Weights of a small rotation predictor.
Training: soap at rate 0.0042, 9200 steps, batches of 256.
Data: trained on retinal OCT scans (Kermany 2017), 98430 training examples, 23.9 epochs.
Rows from block 7, named by matrix and row number. Rows with one number belong to one channel. Each number is 200 + 40 x the weight over its row's rms, rounded and kept within 0 to 999. All counts start at 0. After the name is the row's rms in percent of the matrix's.
# convs0: first 3x3 conv (model.blocks.7.convs.0.weight, 256x256x3x3), inputs 216-227, a 3x3 kernel for each
# convs1: second 3x3 conv (model.blocks.7.convs.1.weight, 256x256x3x3, transposed), outputs 216-227, a 3x3 kernel for each
convs0.20,080,235,185,183,223,250,238,166,134,241,240,206,202,214,167,205,165,163,201,214,245,223,175,212,193,219,264,189,140,207,236,231,169,157,233,218,161,199,208,291,162,239,252,134,190,141,167,217,214,309,276,173,208,159,176,267,194,172,238,222,101,207,118,261,199,170,165,227,164,161,174,210,216,171,275,177,191,184,229,199,217,238,182,205,152,262,259,214,234,234,163,195,194,212,146,248,185,154,124,157,310,196,186,227,153,282,158,235,196
convs1.20,084,220,257,260,119,217,104,161,159,235,204,199,238,223,200,260,198,186,237,209,242,265,132,273,200,191,233,213,151,187,168,217,148,244,241,197,256,191,138,123,203,230,225,174,248,266,169,223,194,203,160,226,213,187,155,200,194,148,203,158,240,173,230,192,185,119,265,231,131,198,256,179,210,249,189,182,188,229,191,176,176,232,173,183,81,194,119,97,183,163,143,177,194,247,241,206,217,218,250,181,186,200,213,183,136,212,241,190,200
convs0.21,096,211,211,181,163,140,190,253,202,255,165,173,173,93,166,233,229,169,183,132,153,219,202,262,191,236,186,196,177,220,254,178,203,237,241,139,158,254,204,251,192,152,232,212,197,191,212,213,216,278,132,246,171,248,215,198,200,152,94,353,229,232,169,234,248,195,212,225,175,191,46,178,181,215,185,192,220,213,258,238,197,249,218,128,143,186,256,195,207,192,171,251,174,226,174,201,170,181,197,178,179,203,154,202,228,158,188,230,167
convs1.21,096,168,172,167,208,139,195,152,120,235,157,212,206,199,237,179,216,217,208,212,237,171,239,185,296,168,208,172,215,198,292,206,256,158,151,209,174,148,158,212,146,201,153,230,235,218,145,229,246,235,254,202,173,175,128,239,148,98,230,264,292,167,162,214,184,197,239,239,195,163,163,267,213,258,282,96,179,187,213,178,187,231,188,191,238,263,161,209,131,185,210,158,177,158,188,192,204,215,191,181,228,200,199,182,179,167,215,221,230
convs0.22,090,134,232,141,260,264,224,235,134,209,196,261,180,215,206,213,235,165,173,181,204,218,203,201,184,237,213,171,174,117,205,206,177,154,97,265,126,165,288,182,162,132,143,211,170,210,211,170,169,192,255,241,164,248,234,196,237,243,286,139,116,185,182,214,209,235,208,213,174,204,243,162,244,203,203,223,226,204,206,200,168,151,203,199,218,231,196,245,198,203,132,159,228,181,232,248,210,207,185,220,205,249,181,217,243,234,176,202,156
convs1.22,091,215,179,185,198,207,196,193,204,110,162,220,194,198,238,206,254,182,175,202,217,217,147,163,218,166,198,189,245,146,221,198,216,202,143,201,233,200,174,152,186,232,200,214,238,164,210,238,199,180,296,194,239,233,205,250,168,215,269,174,219,133,328,244,188,240,172,95,113,163,218,164,233,176,155,194,191,140,246,239,130,169,184,199,240,270,219,195,189,233,187,212,190,201,150,175,198,200,168,204,181,180,186,276,173,208,162,148,244
convs0.23,108,157,175,192,220,220,194,230,123,191,223,233,217,252,206,157,137,156,194,160,90,195,156,209,148,172,203,248,270,224,235,184,184,182,174,223,213,212,201,200,173,256,235,179,177,182,196,191,206,225,191,178,194,282,116,71,276,294,319,174,196,209,189,262,280,138,199,208,283,225,190,174,135,124,167,252,227,212,82,176,182,259,193,215,226,249,261,194,159,213,166,199,219,210,155,146,198,142,220,233,193,206,194,178,199,188,157,262,215
convs1.23,107,175,239,183,224,155,252,195,204,179,183,168,203,213,167,234,190,216,181,168,180,144,168,208,238,176,252,244,239,160,197,107,238,162,223,184,242,186,162,223,174,152,158,195,262,186,224,145,178,253,199,178,181,234,278,365,244,180,64,259,258,223,259,242,210,237,137,148,204,164,273,245,202,195,159,170,228,214,118,226,222,219,203,196,239,158,198,339,162,164,222,156,200,138,228,180,218,158,252,186,219,144,209,158,325,203,204,275,237
convs0.24,099,145,205,274,215,252,88,242,265,195,253,201,281,147,122,176,272,207,242,249,227,183,217,199,247,192,175,167,230,271,138,193,156,143,163,268,141,240,252,227,217,189,200,233,205,230,214,238,190,182,181,234,200,147,248,215,357,148,195,168,176,124,218,251,242,250,186,218,164,211,201,153,138,131,212,167,156,212,207,139,236,130,215,142,183,239,149,198,263,225,218,242,200,162,237,231,146,198,229,234,224,195,148,155,244,231,232,239,202
convs1.24,097,94,163,201,228,246,180,139,280,134,186,242,168,203,254,202,208,251,168,209,198,223,286,155,134,247,184,191,151,200,159,282,169,232,193,197,159,99,152,164,192,193,187,129,204,276,162,191,219,197,184,144,209,219,180,190,322,199,181,134,209,150,216,324,256,198,146,163,223,133,254,132,240,141,307,203,202,288,128,259,182,127,139,173,190,199,176,191,233,210,179,147,250,261,113,199,264,152,176,246,190,245,179,236,210,167,158,209,170
convs0.25,106,185,219,120,134,197,177,252,199,227,155,274,86,165,201,240,212,166,212,255,249,118,221,180,288,203,197,198,154,231,267,189,183,222,218,187,162,199,192,218,229,203,149,207,191,168,193,184,214,238,196,118,202,238,195,249,190,198,237,276,137,105,264,212,219,179,312,172,180,137,102,142,223,197,226,190,169,193,233,231,211,209,166,203,212,185,182,215,245,184,209,205,167,170,215,186,205,225,223,229,133,216,222,247,186,219,190,156,213
convs1.25,105,218,137,213,132,162,195,214,139,190,198,143,230,229,241,231,208,229,241,216,225,212,162,225,220,161,162,208,224,179,267,224,175,178,194,293,256,178,178,170,169,193,205,240,191,237,196,169,167,197,244,178,166,188,151,220,234,217,258,164,220,159,230,212,162,91,182,220,289,318,281,165,202,148,133,259,155,207,227,229,229,224,190,248,124,191,192,179,183,295,122,212,199,191,177,242,216,189,174,171,167,179,171,202,127,146,175,230,209
convs0.26,093,186,255,172,188,186,188,165,206,279,228,145,237,189,221,189,226,213,160,257,207,181,204,189,174,238,152,211,159,192,222,234,202,184,173,175,294,141,223,147,214,215,235,198,188,193,186,135,244,140,216,232,222,187,289,143,240,228,205,143,98,240,196,175,141,183,251,140,187,195,282,196,144,250,149,155,154,206,167,250,176,244,180,207,205,197,133,169,112,224,158,168,236,159,225,194,156,186,184,160,155,242,150,212,245,188,178,207,200
convs1.26,100,114,204,198,236,193,232,236,208,170,216,202,203,171,128,160,136,175,227,208,157,240,211,118,227,179,199,199,115,212,209,237,162,180,169,232,168,192,264,204,189,153,214,216,177,193,147,224,219,169,247,166,290,135,163,299,225,192,198,57,182,175,280,238,197,185,132,183,202,224,164,305,187,160,219,167,179,246,156,224,214,187,177,176,216,193,210,252,290,247,202,215,241,208,243,233,170,210,198,169,157,221,230,217,201,185,238,180,160
convs0.27,100,117,283,215,171,244,181,209,203,130,200,251,193,252,166,172,205,199,149,212,188,135,196,211,184,145,115,206,164,194,126,230,183,156,243,211,225,237,164,204,168,164,187,201,217,188,141,221,114,266,199,163,179,256,177,280,147,229,237,241,95,183,168,202,186,259,172,168,203,198,211,257,219,235,215,198,226,152,246,176,257,149,201,169,251,267,242,154,227,185,204,171,181,191,241,187,144,215,158,224,219,196,213,201,214,126,156,227,197
convs1.27,103,215,168,240,221,233,198,214,196,184,165,263,227,219,237,197,206,207,176,169,183,172,247,230,158,193,198,186,188,219,243,172,224,218,170,218,172,254,199,235,185,196,173,199,221,171,117,175,164,211,200,190,196,280,148,280,198,198,126,196,252,230,132,139,245,181,200,141,255,225,261,180,74,221,166,241,202,225,167,148,198,184,153,156,205,235,335,167,251,144,216,200,136,151,195,149,291,262,195,196,222,192,262,170,273,219,208,98,218
convs0.28,097,130,203,248,138,145,153,194,227,192,195,196,238,98,204,176,212,313,185,129,195,172,223,135,208,201,203,270,153,236,229,248,245,160,199,179,165,203,194,131,238,174,259,159,163,225,168,101,328,252,174,210,156,231,230,218,244,181,240,178,228,183,184,154,224,251,201,236,190,142,229,175,229,170,187,192,163,225,230,177,174,245,157,189,160,154,226,171,157,198,284,207,210,179,237,161,157,201,225,229,208,191,178,194,212,239,238,187,163
convs1.28,096,180,147,216,217,252,288,193,112,131,275,208,215,190,188,185,188,202,193,244,168,215,231,199,293,281,187,187,224,249,202,196,238,122,184,209,167,182,188,171,200,226,225,222,145,215,191,203,204,181,111,99,233,220,204,238,239,237,167,166,166,189,184,132,164,278,153,199,137,184,223,136,311,191,253,221,195,155,187,233,186,239,204,230,166,161,143,251,261,146,221,166,203,140,166,232,134,154,136,220,151,203,204,240,184,170,216,275,232
convs0.29,106,232,168,177,249,184,269,127,150,184,144,261,266,190,191,111,202,221,169,196,138,223,231,196,174,170,194,171,198,239,198,189,227,158,235,120,259,161,182,201,220,239,143,208,280,189,237,192,198,148,213,244,203,153,162,133,289,125,154,76,232,110,272,257,253,142,250,207,153,149,168,210,196,191,217,178,210,146,170,177,219,147,220,179,268,165,283,267,118,187,225,148,218,173,191,169,163,210,200,184,189,253,178,177,199,219,171,233,171
convs1.29,104,222,207,263,153,252,214,207,154,235,208,253,217,167,211,143,192,213,187,237,217,210,258,213,221,210,117,258,210,209,177,196,92,168,239,179,293,230,205,261,161,236,244,194,178,181,152,234,155,179,209,195,220,223,212,188,280,159,164,147,112,243,235,260,284,138,242,197,203,174,248,196,275,272,165,222,242,301,221,178,218,199,168,202,229,152,175,201,152,307,106,160,179,226,266,193,176,175,210,174,178,239,231,199,165,184,207,206,100
convs0.30,113,227,155,168,234,157,191,145,259,240,162,174,194,177,188,190,225,162,223,203,207,180,190,250,221,248,178,210,204,152,138,220,148,176,173,187,294,222,179,188,211,190,194,197,135,184,177,194,243,153,196,264,226,237,160,147,181,209,201,273,246,136,192,200,228,178,169,214,174,184,163,229,235,126,183,147,200,234,158,177,253,167,223,177,221,152,174,158,251,169,182,178,269,204,138,209,255,173,259,201,250,226,212,177,252,132,176,168,197
convs1.30,110,220,212,196,231,211,200,198,175,242,230,234,258,220,194,201,235,177,185,188,213,135,182,168,205,224,278,194,221,229,203,205,278,234,243,220,148,193,207,184,227,205,177,199,191,235,230,163,227,170,207,208,186,235,234,269,173,230,156,205,236,302,191,138,188,256,262,163,293,176,207,172,198,222,186,250,246,177,140,222,190,185,201,228,263,204,220,185,174,300,256,193,288,210,212,250,190,182,257,221,223,204,199,201,196,214,177,236,224
convs0.31,089,219,219,237,203,192,296,231,186,140,259,143,133,220,139,188,293,164,250,244,215,111,183,271,168,202,229,255,269,212,203,157,146,172,254,175,255,157,165,245,210,140,204,126,241,207,236,215,271,243,225,176,161,168,178,172,186,176,256,69,199,131,164,243,156,232,173,141,181,156,183,234,178,282,223,204,261,265,135,202,166,163,162,221,169,162,235,255,224,160,198,168,256,232,200,198,211,230,213,188,239,188,220,170,179,245,174,248,185
convs1.31,088,253,190,247,225,195,194,257,213,210,208,196,229,211,223,169,207,173,159,186,232,209,259,190,152,222,227,181,227,137,209,166,181,107,132,147,201,190,202,161,212,227,209,177,213,201,235,177,218,137,228,192,159,216,187,133,173,225,197,201,85,182,140,268,113,267,251,165,182,74,200,223,162,235,151,231,141,202,159,227,178,160,312,98,229,204,108,142,240,171,231,147,205,146,232,144,178,209,231,289,220,141,147,180,128,222,186,189,273
convs0.32,081,189,185,162,175,208,130,178,202,210,230,181,186,214,155,228,182,198,190,179,214,154,205,210,179,122,237,194,274,258,154,210,269,257,189,156,192,244,191,250,174,239,189,189,146,178,179,263,147,131,228,184,186,204,307,197,233,222,177,178,230,174,232,224,255,226,229,215,188,171,188,216,233,166,227,199,204,157,218,188,189,188,236,220,233,199,128,175,321,161,221,187,187,190,185,190,235,236,156,185,153,219,159,202,242,158,230,266,211
convs1.32,079,175,230,295,187,188,184,221,170,217,205,274,254,157,250,208,188,229,187,212,226,174,133,222,127,226,213,122,196,238,150,279,176,271,164,184,210,204,193,150,259,181,173,168,138,220,250,178,209,153,143,120,204,184,180,279,197,196,219,195,258,125,221,162,194,213,291,140,190,111,221,243,249,200,223,166,176,263,255,215,198,173,179,146,184,137,252,136,200,172,140,181,124,168,234,222,195,229,188,280,254,166,249,162,190,292,176,228,258
convs0.33,098,236,141,268,188,141,255,190,166,241,240,282,242,149,186,201,154,225,239,200,157,231,208,156,150,244,193,126,193,143,220,234,212,189,102,234,141,182,216,164,138,189,181,217,187,209,211,219,173,240,227,210,235,184,201,244,141,288,130,292,191,178,255,82,241,237,145,143,165,205,176,214,271,230,232,239,154,170,261,151,241,174,200,216,231,166,254,214,190,191,191,223,160,153,201,192,156,207,182,221,167,215,188,217,232,155,159,183,215
convs1.33,100,219,261,198,224,216,223,224,225,159,246,246,155,181,249,166,276,122,218,215,183,202,230,221,188,229,143,194,251,273,135,220,243,169,191,192,209,196,209,224,193,193,176,198,212,233,216,290,196,150,231,236,180,178,184,220,175,184,187,163,278,255,270,171,207,133,275,99,176,249,282,273,179,232,226,214,115,282,237,194,206,291,233,236,170,223,314,179,279,96,174,233,182,226,227,200,204,199,195,193,228,222,131,191,235,190,197,291,193
convs0.34,098,153,242,197,162,180,199,270,241,217,86,265,237,252,192,109,188,159,172,152,173,152,245,168,197,282,134,213,260,223,177,249,179,220,235,211,199,221,170,195,206,145,199,165,277,166,160,171,254,240,248,174,194,187,185,186,221,177,265,137,287,133,198,152,186,214,291,212,246,205,268,166,187,173,133,204,172,200,249,211,160,242,265,180,121,224,180,268,172,174,219,243,258,162,257,215,192,212,216,234,184,117,199,151,197,209,180,191,227
convs1.34,098,165,247,251,183,194,262,209,149,194,203,178,199,207,150,152,209,185,205,177,122,239,226,214,138,234,174,238,116,262,203,256,152,204,174,209,255,178,228,191,209,258,175,211,175,168,191,238,171,196,257,198,230,217,160,182,274,237,265,229,105,117,199,234,130,242,199,209,234,164,137,256,158,195,220,182,174,150,326,256,172,228,219,227,214,157,201,199,154,209,250,159,220,202,175,260,177,255,173,215,93,208,188,230,179,205,181,170,133
convs0.35,098,243,246,160,193,204,208,216,182,173,185,174,209,131,185,177,191,242,126,203,121,216,153,266,155,182,211,258,142,144,139,282,208,262,160,170,217,182,213,219,263,186,202,125,154,196,163,207,185,202,254,202,180,168,164,224,293,86,72,197,214,217,157,195,233,186,177,143,254,181,212,212,239,203,125,244,223,179,264,190,219,162,185,182,272,207,126,153,191,265,177,253,147,258,205,258,251,167,247,160,208,195,242,146,197,230,180,159,179
convs1.35,099,213,146,206,280,189,200,196,254,117,193,171,224,222,236,191,216,252,200,209,183,205,233,145,180,176,179,185,266,106,267,177,213,189,192,206,281,204,243,208,253,226,172,189,211,208,195,231,190,274,209,218,175,211,133,255,272,182,135,216,255,248,156,127,178,280,178,302,216,219,161,221,129,187,224,263,196,144,149,200,181,174,182,189,135,206,207,135,233,159,251,242,187,228,269,208,223,222,200,205,150,221,148,158,212,170,211,110,208
convs0.36,100,197,210,211,274,239,162,194,236,204,214,186,237,187,314,139,203,153,154,275,257,240,226,257,125,196,190,168,209,259,271,202,135,211,148,185,266,232,199,236,202,150,176,179,183,228,170,230,160,233,188,163,243,136,290,277,206,225,246,197,213,244,232,243,124,195,192,161,193,261,185,212,135,210,145,240,149,206,219,195,135,241,182,164,213,130,165,222,195,203,127,204,251,210,283,176,183,235,223,106,211,169,180,150,192,259,228,179,223
convs1.36,102,175,187,173,202,232,228,224,122,251,227,200,223,218,199,197,183,199,164,157,345,111,134,226,232,193,252,327,223,155,182,212,187,230,306,155,202,226,185,169,211,235,218,169,230,182,163,199,213,167,117,201,217,189,191,190,245,184,229,154,104,178,302,185,319,163,191,144,181,214,242,215,219,210,148,190,314,143,162,163,201,236,195,245,181,232,142,203,222,201,242,214,247,130,193,149,182,175,211,166,202,209,267,232,191,123,201,150,181
convs0.37,097,175,139,199,195,155,252,182,207,233,197,188,164,266,165,222,158,211,195,158,180,251,236,255,202,158,158,227,181,215,248,227,243,224,184,189,154,173,214,217,143,189,199,226,200,204,275,62,194,195,159,281,225,161,270,166,294,154,231,197,202,170,132,231,142,204,143,233,240,240,244,208,158,212,235,206,179,206,242,153,220,230,139,211,178,177,175,149,235,210,149,145,215,228,192,178,219,182,240,285,195,210,187,201,188,203,211,236,180
convs1.37,098,164,156,190,189,178,164,228,136,231,186,170,191,182,215,201,227,266,179,243,169,151,256,234,232,166,192,193,211,232,139,191,204,202,210,304,285,188,199,174,177,134,168,181,169,228,252,139,193,206,263,194,180,250,206,182,208,209,226,191,178,238,155,165,227,226,158,205,115,247,188,259,217,259,159,159,193,276,259,157,207,159,154,145,263,138,241,210,287,103,128,181,124,189,171,204,235,142,153,231,185,170,182,203,201,226,191,193,202
convs0.38,098,196,219,203,207,216,123,161,186,243,201,226,181,173,236,202,233,168,240,176,269,222,183,180,160,186,219,208,217,232,161,227,172,173,203,284,193,170,175,178,172,184,235,158,225,183,238,248,156,207,212,239,164,181,187,228,174,198,169,152,203,98,161,125,250,138,207,196,205,130,226,233,163,179,193,148,227,223,206,179,141,192,190,197,187,195,203,135,178,232,164,172,209,243,199,182,145,161,153,254,248,258,126,151,203,207,145,199,183
convs1.38,099,151,186,162,250,238,211,266,211,216,183,227,191,173,239,232,192,88,190,173,246,139,150,176,151,181,225,173,199,209,196,257,297,242,132,136,220,227,169,183,163,138,176,188,221,243,160,213,213,288,197,169,197,191,217,212,252,309,239,100,151,121,204,186,297,191,187,220,176,124,120,211,199,197,206,238,237,220,199,172,231,237,151,203,203,104,143,246,247,202,86,181,244,198,200,181,213,220,231,188,187,228,257,153,178,206,232,212,195
convs0.39,089,212,212,182,197,166,189,207,203,204,214,203,192,158,164,244,267,136,208,184,154,158,197,169,262,143,168,194,198,198,186,237,166,169,197,145,252,152,190,229,213,240,218,169,228,192,207,224,218,196,270,143,168,157,142,143,292,275,269,161,215,138,212,228,180,247,193,193,181,187,193,175,163,226,151,194,184,211,207,234,230,214,214,204,227,225,137,257,210,191,213,175,174,224,188,130,214,187,226,270,236,169,195,183,179,214,196,190,257
convs1.39,094,233,164,224,82,262,189,244,154,197,211,160,203,284,224,202,224,208,204,228,213,176,152,218,175,199,192,133,169,168,209,215,162,268,188,217,184,163,224,223,179,232,147,185,261,191,184,154,210,224,172,115,149,230,180,135,195,208,112,162,315,274,264,295,225,173,228,222,198,186,203,189,148,156,281,214,254,214,212,202,180,199,190,157,246,153,277,209,239,154,176,213,184,283,197,187,275,170,229,208,181,195,157,197,183,210,201,180,172
convs0.40,101,186,228,242,179,92,161,281,211,201,155,170,258,162,232,147,256,213,159,127,218,205,206,141,194,173,174,214,204,209,202,183,170,195,239,215,179,200,240,220,184,206,193,184,177,186,287,148,169,142,282,143,214,177,195,98,206,173,283,234,159,225,78,172,209,226,238,183,154,201,253,195,234,133,267,169,240,123,211,281,160,194,194,193,244,163,248,236,173,203,192,232,256,175,157,207,151,193,198,213,255,234,178,240,190,192,230,137,185
convs1.40,102,244,188,192,181,294,219,205,174,151,179,186,192,244,198,171,203,202,205,307,157,166,201,214,269,173,229,189,212,214,223,199,182,305,195,203,110,219,189,205,209,235,231,216,159,222,163,231,237,202,222,191,165,187,201,318,180,87,154,169,321,237,261,174,113,247,268,229,107,166,257,138,189,257,216,250,174,198,108,146,263,279,161,164,276,234,215,177,188,184,133,186,245,193,216,188,256,247,146,186,112,260,130,256,206,191,202,185,169
convs0.41,098,184,284,227,216,267,172,177,226,211,186,205,318,167,243,246,227,192,195,232,157,231,221,142,183,185,253,198,178,188,214,204,188,172,90,180,249,196,208,203,124,254,186,219,203,181,180,235,234,164,251,170,244,187,166,186,239,193,323,233,184,209,98,243,161,189,256,251,245,218,159,206,170,211,274,173,186,209,193,175,244,174,206,129,205,183,238,269,189,270,190,206,154,205,203,199,213,205,174,247,186,216,198,144,229,228,240,187,224
convs1.41,097,228,160,148,180,188,100,166,235,179,193,226,169,272,231,175,191,284,197,167,237,138,224,179,227,208,158,234,190,200,151,218,124,235,126,232,229,169,171,191,149,226,233,209,211,241,202,173,210,234,266,216,191,173,187,265,195,206,112,264,417,206,191,188,201,193,128,206,232,168,322,198,268,175,218,202,220,224,191,244,179,263,196,275,272,178,306,207,203,193,128,243,204,207,177,259,191,201,196,213,259,236,182,276,172,168,144,195,187
convs0.42,102,149,77,94,255,172,203,205,88,229,149,194,282,263,192,192,192,224,276,183,180,118,206,186,214,225,243,205,164,232,198,273,149,198,162,144,200,161,177,130,213,182,205,178,285,229,154,192,279,155,178,203,213,158,249,188,204,258,243,109,222,162,240,174,167,221,145,221,206,184,188,177,269,244,221,188,193,232,221,208,193,183,154,226,258,112,122,246,192,129,256,208,184,183,236,185,156,238,187,208,187,226,217,156,261,194,179,183,227
convs1.42,101,241,210,261,211,218,132,171,175,237,211,234,201,183,189,174,180,183,180,188,174,180,200,182,136,233,241,235,302,249,190,180,184,170,171,187,243,217,231,217,166,212,231,230,176,234,174,142,229,200,199,158,298,179,263,169,209,204,242,29,224,175,387,159,195,167,208,229,208,282,207,200,160,143,230,204,287,268,231,226,170,169,127,189,249,126,215,210,223,182,197,189,182,233,182,223,203,174,253,194,182,224,159,163,178,202,196,180,196
convs0.43,118,144,211,221,177,147,242,172,129,262,244,184,233,248,123,228,198,188,145,163,180,144,150,117,209,209,246,179,107,246,149,216,208,190,274,169,241,228,168,214,177,229,225,206,257,214,157,176,245,162,218,83,193,168,292,200,224,222,211,151,250,233,180,162,186,231,90,179,207,223,189,151,273,213,256,160,190,259,168,257,137,190,210,225,201,188,160,242,210,219,210,161,228,205,186,198,245,215,190,164,199,208,215,82,294,233,236,169,198
convs1.43,115,189,217,283,198,273,167,160,125,248,186,159,182,177,199,210,146,234,242,208,175,188,220,241,181,183,179,257,186,228,120,281,167,207,166,199,283,208,225,213,178,210,221,182,134,206,231,221,198,246,226,174,173,194,191,186,83,156,280,222,98,102,157,305,149,193,237,163,217,205,241,137,195,203,239,158,223,162,168,173,177,225,180,167,229,249,254,83,153,209,268,239,215,175,205,231,174,224,202,118,197,175,187,214,188,242,229,203,150
convs0.44,098,224,192,213,220,164,259,176,178,219,159,205,189,114,230,239,186,160,256,173,255,211,200,174,209,183,145,196,225,200,135,276,189,186,207,159,227,192,204,201,238,157,237,200,220,222,267,166,257,205,146,224,242,140,159,241,200,218,167,106,301,168,234,255,160,194,120,169,193,192,258,266,237,252,161,194,250,162,198,209,126,181,150,272,182,127,141,168,227,229,205,216,231,155,227,177,139,214,209,238,240,209,171,230,221,193,176,220,123
convs1.44,098,222,170,181,208,213,191,214,150,154,234,177,151,169,139,181,206,179,144,254,210,164,152,241,209,222,173,266,208,183,261,218,186,187,225,292,210,260,185,210,204,234,172,199,207,196,189,201,189,172,188,252,171,218,174,215,264,116,174,250,175,312,140,194,42,206,244,188,164,193,218,219,177,286,175,203,236,256,169,208,288,192,208,166,212,274,118,225,210,162,160,223,219,178,268,214,170,221,248,157,211,207,229,219,232,179,236,201,143
convs0.45,116,197,191,234,181,235,211,122,186,187,232,180,210,201,158,237,169,205,151,169,239,147,202,145,137,236,165,262,111,141,198,205,240,229,164,207,206,231,219,214,142,212,261,212,125,208,228,183,226,257,153,178,193,190,245,264,191,185,178,192,219,315,148,179,239,262,115,178,252,255,184,226,219,190,228,160,179,222,260,237,198,170,200,206,218,224,206,163,203,208,195,205,152,210,254,189,184,179,149,196,167,168,223,229,140,253,153,210,243
convs1.45,116,198,178,190,179,195,210,199,190,159,233,155,171,154,228,182,208,185,260,185,184,215,165,196,181,203,159,202,187,199,209,238,184,194,215,268,166,205,159,210,184,152,218,235,160,168,207,188,226,188,258,166,177,204,176,260,141,255,195,298,172,165,162,177,177,183,214,218,260,177,113,206,185,227,197,168,183,160,221,191,261,238,234,253,185,216,192,202,211,216,219,223,187,193,243,217,211,243,177,271,195,158,201,178,236,205,230,165,210
convs0.46,102,158,177,173,158,170,256,215,199,226,231,223,217,196,209,210,183,301,191,185,181,164,293,175,181,239,187,217,239,169,237,220,213,195,203,230,169,193,233,274,222,158,222,287,194,196,213,185,184,249,185,185,212,221,178,208,268,246,255,239,142,196,180,184,227,236,303,193,160,113,235,144,275,201,157,177,181,194,159,186,279,175,232,175,202,295,156,203,187,236,135,224,223,184,160,203,160,207,164,177,143,200,164,231,183,197,169,169,283
convs1.46,102,220,119,166,273,177,230,210,178,191,218,133,247,178,181,185,216,226,193,189,147,198,203,181,190,223,166,225,183,166,169,249,144,249,169,213,149,207,167,211,170,152,149,203,197,219,248,248,169,191,172,192,233,198,181,232,305,152,188,195,210,211,94,316,273,223,201,270,185,234,166,233,215,207,150,263,216,189,155,234,122,184,211,270,163,202,234,295,220,276,133,185,190,236,210,241,222,209,164,221,196,188,213,212,211,199,149,277,156
convs0.47,098,254,198,248,218,169,267,200,202,231,222,201,180,201,224,233,179,165,226,288,233,222,191,133,266,188,235,177,213,185,259,141,212,115,174,120,124,177,204,170,242,233,186,215,187,215,297,162,208,163,210,202,218,251,213,235,219,264,207,114,152,190,233,175,227,196,261,203,165,187,210,180,230,260,230,283,121,222,226,230,213,192,164,228,256,210,238,170,244,249,224,191,201,202,177,235,246,170,214,132,108,176,224,250,126,195,184,180,215
convs1.47,099,117,236,286,188,236,201,178,87,227,230,172,213,150,179,196,211,224,211,155,170,177,222,152,238,223,217,156,250,251,253,135,128,247,185,284,221,165,180,203,212,212,226,183,189,215,195,138,218,146,169,251,206,191,217,165,222,39,242,212,170,226,236,159,209,246,236,209,138,148,205,209,248,204,148,152,214,209,266,263,194,158,173,231,269,185,270,163,225,263,157,172,131,194,215,258,163,222,239,249,185,212,195,231,255,181,234,253,193
convs0.48,110,166,226,214,174,134,142,186,215,251,252,220,227,207,190,187,195,205,221,187,121,242,220,226,141,238,190,171,251,258,200,168,215,203,242,205,209,248,212,247,189,224,206,202,124,191,207,240,248,164,289,193,166,203,215,202,256,149,299,216,201,249,145,222,194,156,195,159,229,188,174,204,131,193,204,262,221,241,169,153,189,229,214,155,191,215,229,266,217,144,171,200,151,163,200,134,209,168,232,241,180,195,221,201,233,175,157,215,184
convs1.48,114,145,198,196,220,169,298,154,203,177,156,160,210,196,206,192,201,159,237,219,111,189,234,232,271,209,178,134,207,243,217,203,208,190,162,191,171,135,246,170,236,170,209,206,160,155,234,168,149,237,224,196,115,226,215,138,159,179,174,198,252,393,144,235,163,199,111,228,267,215,259,171,161,189,236,175,269,197,161,196,225,213,162,262,200,256,189,239,153,260,192,203,190,168,175,161,227,257,209,200,244,147,178,208,197,178,244,202,264
convs0.49,108,168,210,144,251,180,239,215,107,227,209,171,241,151,169,266,218,173,233,195,216,215,246,170,213,166,167,144,190,173,215,255,230,210,199,190,191,218,244,225,250,180,201,225,193,211,202,216,192,181,256,187,186,203,250,90,227,278,301,262,181,111,121,199,236,224,218,254,155,217,169,215,128,216,194,157,200,144,182,246,196,150,172,192,252,319,203,159,169,165,189,204,205,287,178,241,84,186,203,180,174,241,182,179,264,201,278,168,191
convs1.49,106,178,188,235,267,170,77,218,190,188,192,225,222,213,262,134,251,141,225,187,164,176,213,168,171,146,225,168,215,249,190,202,205,178,151,286,203,168,140,224,207,204,167,224,209,207,168,225,222,201,256,184,141,204,210,243,188,115,189,157,310,213,308,186,228,122,127,139,305,268,248,130,178,179,223,229,302,225,165,182,167,219,236,163,290,188,249,153,163,144,182,221,174,227,192,186,232,229,193,211,179,204,145,197,186,186,147,179,216
convs0.50,085,151,187,212,277,115,226,226,201,163,126,268,196,293,225,156,142,291,175,199,162,219,207,219,265,168,204,208,127,168,169,255,97,277,255,208,205,195,213,240,215,207,188,153,216,202,196,159,169,160,187,296,158,224,233,251,254,42,233,320,197,168,148,302,189,216,199,210,220,220,195,175,257,248,222,186,213,208,221,216,201,226,164,183,223,116,266,263,176,193,149,184,156,159,192,157,142,206,138,195,179,233,192,276,173,200,213,196,235
convs1.50,086,233,141,213,159,189,259,198,152,159,222,187,240,163,238,228,212,198,175,289,189,118,183,204,111,208,195,150,118,227,145,165,200,234,192,166,235,219,265,221,219,168,209,164,188,158,174,149,220,190,236,174,148,212,223,149,266,119,256,111,194,192,128,222,168,176,211,108,197,218,202,227,141,242,129,195,175,251,214,226,200,144,129,236,232,153,294,219,158,263,212,141,166,162,248,123,180,247,196,197,161,273,299,148,290,195,176,217,252
convs0.51,081,195,173,135,151,235,219,256,233,254,184,198,168,203,210,217,249,162,202,194,256,180,258,238,203,156,245,176,154,238,221,143,259,210,114,137,224,186,215,200,212,174,212,225,232,254,202,269,177,191,233,222,226,206,186,233,132,268,258,199,245,214,139,217,157,138,218,244,191,304,162,244,177,190,228,238,206,181,293,175,201,201,244,269,183,223,188,91,213,202,184,203,212,198,231,234,161,267,157,177,191,199,203,218,105,208,156,189,187
convs1.51,085,178,253,198,141,265,187,163,148,196,203,215,240,189,169,212,211,269,221,168,145,260,161,201,223,109,216,289,249,188,193,262,186,171,276,212,170,181,188,189,258,189,202,217,159,192,114,189,222,162,222,209,232,170,254,243,146,119,192,124,204,149,200,255,182,138,189,207,219,143,218,284,237,215,290,203,195,172,190,195,199,166,229,240,228,166,199,222,242,105,233,175,214,139,217,203,143,182,263,189,252,215,234,235,152,207,224,141,187